config.toml
dataset = "photos of arthropod specimens (BIOSCAN-5M)"
horizontal_flip = true
isotropic = false
activation = "geglu"
dropout = 0.1
kernel_size = 7
label_smoothing = 0.2
residual_init = "none"
nesterov = true
orthogonalizer = "newton_schulz_5"
grad_clip = 1.0
batch_size = 256
warmup_steps = 750
Rows from block 4 of a small image classifier, named by matrix and row number. Rows with one number belong to one neuron. Each number is 128 + 24 x the weight over its row's rms, rounded and kept within 0 to 255. All counts start at 0. Numbers have three digits each.
After each neuron's rows are labels from the 100 images, of 14848, where the neuron reaches its largest size: "top examples" is what is common among them. Only what is clearly more common there than usual is listed. The data: photos of arthropod specimens (BIOSCAN-5M). In brackets: how many of the 100.
# gate: MLP gate (model.blocks.4.mlp.gate.weight, 256x96), inputs 48-95
# fc1: MLP up (model.blocks.4.mlp.fc1.weight, 256x96), inputs 48-95
# fc2: MLP down (model.blocks.4.mlp.fc2.weight, 96x256, transposed), outputs 48-95

gate.196:068118110153137152122126157108081140144077117100123130146082126126142129132151192144122165108120103123135152097115125119112127161121142134140139
fc1.196:139134136106103130121171095137133116136169128105116125113154156132126098076115088083084161123145129123115110062127104112174110080110172165104133
fc2.196:128131153133142113125173159139099137125117088157121151126099107162153168128131150154173169144135153147103116107158161117158124130145112129091104
top examples: order Coleoptera (36)

gate.77:072105114139152162129120118145126105109123129134119129178131159098134146135161154193146129132136160127134132119180161140165093098085094104080131
fc1.77:069108130151162127117132131141108105093152100131152119155105142127136117094186126167116120150122135115161131111162161153172132085110097106101109
fc2.77:130096091134131144151173107129131119081105151098125125083123087085076180147146127155141113153177094102108123127166165142125119103137102172134124
top examples: order Hemiptera (28)

gate.210:099139130107092106134119046118122127168141135166117112103127150154147114138072141145118142157103165149148114099126162128150122132130083113094102
fc1.210:143099131112112123153125192124105167104126137101122143165154113081137145093161129155134133104162152103100145127130123138139131136173167122156155
fc2.210:102074124134108120118157105135164122120134116099123111136165097127134150168167111129158117080121114153109114164121096107093122165130115117169130
top examples: order Hemiptera (30)

gate.69:199125138170143184093136131102107116128138134152141084167104149096092100110157133117136154113131141155123103114156155128131133127133113144143119
fc1.69:108110154124147160096103109143149099134182148155086146148139128124122128140110176089184116119116106166137096111179148161096125149171141126085111
fc2.69:122144139130146145163123068103155186145098130127126141101123099182148107126118107124167119098126082134135117100129137156155138134119165105134133
top examples: order Hymenoptera (45)

gate.72:117084124119111125145132127123097122090116129098122156129133150139095170124070105182084140166139109123109161149115129154143167169129093113079094
fc1.72:133096168094139103134113148135140140140138125103118145130111132162116142103088118122149121146099137168100153099120130142137135134151146198072121
fc2.72:099145148096148143147148165093124187125148130114107131156125133128146115128140118114123106124112156153179125132143109090145159087137146168112102
top examples: order Hemiptera (28)

gate.85:106132109100146142104126111125101146148146090144142094138120157144091129111154153143077099094130140155106097092122117123121120128128109167111149
fc1.85:154141122130124136089135143147149127089113157126128144130149102101173125130125129141156154141147167076153112165129088138149126104135143090117121
fc2.85:131107146141124102108107161102107128125108119121121135094109145145135142161116158122112114150148140153164144147129163151108123092144120159135193
top examples: order Hemiptera (30)

gate.80:127129134150105183148148111141164045108111154113113107115113098188151185120120144144120104124134140091124129102130111134138144128108135101152138
fc1.80:131115125130144163129141135149153066093120138108131108143106080169144183111125126129112106140159142081115123101115112125127155115106116087177153
fc2.80:106145101125108080117113140101084161140128135129135108152126118160187123149167149152137153143142115168140142111175175094115142104118151138094140
top examples: order Hymenoptera (43)

gate.54:132084123136152099111102118132153144183143129102093167147090136112130146116140161109118147137114164116127113101122150125140157130097131166136113
fc1.54:168106097136137127117121099121137167172118134152159113088128113081129135152130098155114133102175144151140158141143131109132080099136135125122141
fc2.54:123133169141147125118164130113095128107135151085094123124132139126106112122096121134161122148141128161103124162102111138089100110133136127087124
top examples: order Hymenoptera (45)

gate.45:129130175149160126123134133083117140099134133102115127131111114174099163085147090098122127086167135134133134129142159148118125132089086154108128
fc1.45:116114159144144119124129119061147161114141127123087102146093129146130125077126102121133107129174136110163132125149166175144142085089138184154069
fc2.45:126156107186141114103175115122120137115149160115120077135143114187124139181140102145130129169101154112144154090168115109165101145152161137143119
top examples: order Hymenoptera (50)

gate.24:130111141111126105120091154194149152156093141098148134144133116130129167150087151127094148147081136112128101063108104136120144168139116146134087
fc1.24:111125158125139193154119113079134090102123110140131117125105128150142108110178127117115088108138145112149108134132163136126088121120138122108147
fc2.24:141147126157078116140182152137127128158120126110128109084117126081125120122157112176100133148143110131130145133138180143156138142139103123150099
top examples: order Hymenoptera (42)

gate.131:168111125115143127106174148093178108111114120172157149108124115090124140105126165108152119129136114163119161135111145114126121148162130135151126
fc1.131:151131150118130124112154124113179153147123120190154129126101113117102117129084153126159111136134135128105143086131155130144120118118128114154137
fc2.131:137111146137136135142143098152054128159155132076111143124157138098107150160155108115130153097109143155145137098158091134168114136174095117168154
top examples: order Hymenoptera (43)

gate.213:143123128098164185106131101110126149120121131128093156132156103111158167125108111146128126136121093137140134132116097120148117140144118127127079
fc1.213:130054103157101113118096147087123108163151135118136100125163151140116104149145124146116106103115177116126077126125149146102156115157165158134130
fc2.213:139145152143151134133124174112154155148110153157159114106110174092165127140136126166167105147110086146139149162136150118133134120138149088152142
top examples: order Lepidoptera (27)

gate.198:115143123086152114125137120118121137140127141134127184083150168094114149168114130143132180113156127100120108118106120138159137136120124148081080
fc1.198:115171111057131097103137117115117127150121143118155150132161131077107156160120127130093153107146137109122145110122113141163140133130144150099095
fc2.198:173148149137123120101125129134104111150101142088136151121113102184195118125127130153142134149110166145135170122119117147122143117118127142098119
top examples: order Hemiptera (28)

gate.4:152126098094059126147126158123088142113100092105101113125119148108132139110156108168148087145124107131115091149101148104121143125126142104119105
fc1.4:155137074112069100145157142130128137102106072108096127123111165101134134152159125161167081111127125133125106168102124134113108120127129123104128
fc2.4:128140129171137178137097145093098096138134122163118151074164127147109095102105117122170145159139113113113087136111157108123138100125116118138113
top examples: order Hymenoptera (42); order Hemiptera (28)

gate.25:156097151110103125111147101130124133137096129156084132111100142140164157139148113093132112137140139134120145104121179154123162119111112079124120
fc1.25:107171120165173123151125144129132121096144134091177107147137121128088103097106120151119159120091116127124106126135084105151091130142144185124141
fc2.25:121141093117120132127159145114089150146108105162137099115133097143153143135151135069064119168179118172089171103089112155103107131111125118091109
top examples: order Hymenoptera (42)

gate.83:151160111128149137095093095166122131107108138170138081142092100089149148115079112096135130088134136135134126141101155159118145172129128119157139
fc1.83:152144097140134139108112087165116131107088141173122072144093126106153130141072140079125122100140152119139135129112138153105152132119133131153141
fc2.83:148165128152129131142160078179103069190128129136120161123129114116123124116128146113145134128102141131103141124124128096109110104137140120148076
top examples: order Hemiptera (28)

gate.137:160114146102125116154125116140144157164119096130109118103145095106144137108109147141101108122074098097110149128109078123128112148116137123141146
fc1.137:152136165082171122129092117129128113178099129143132118115139133119166115109112136173099147132101123146108140162143063107155149129105158144082129
fc2.137:086123140128114127124127108088126128113122106101121126092097082149145103082116149101122163128129143167129161135144152119135125102115125110138068
top examples: order Hymenoptera (44)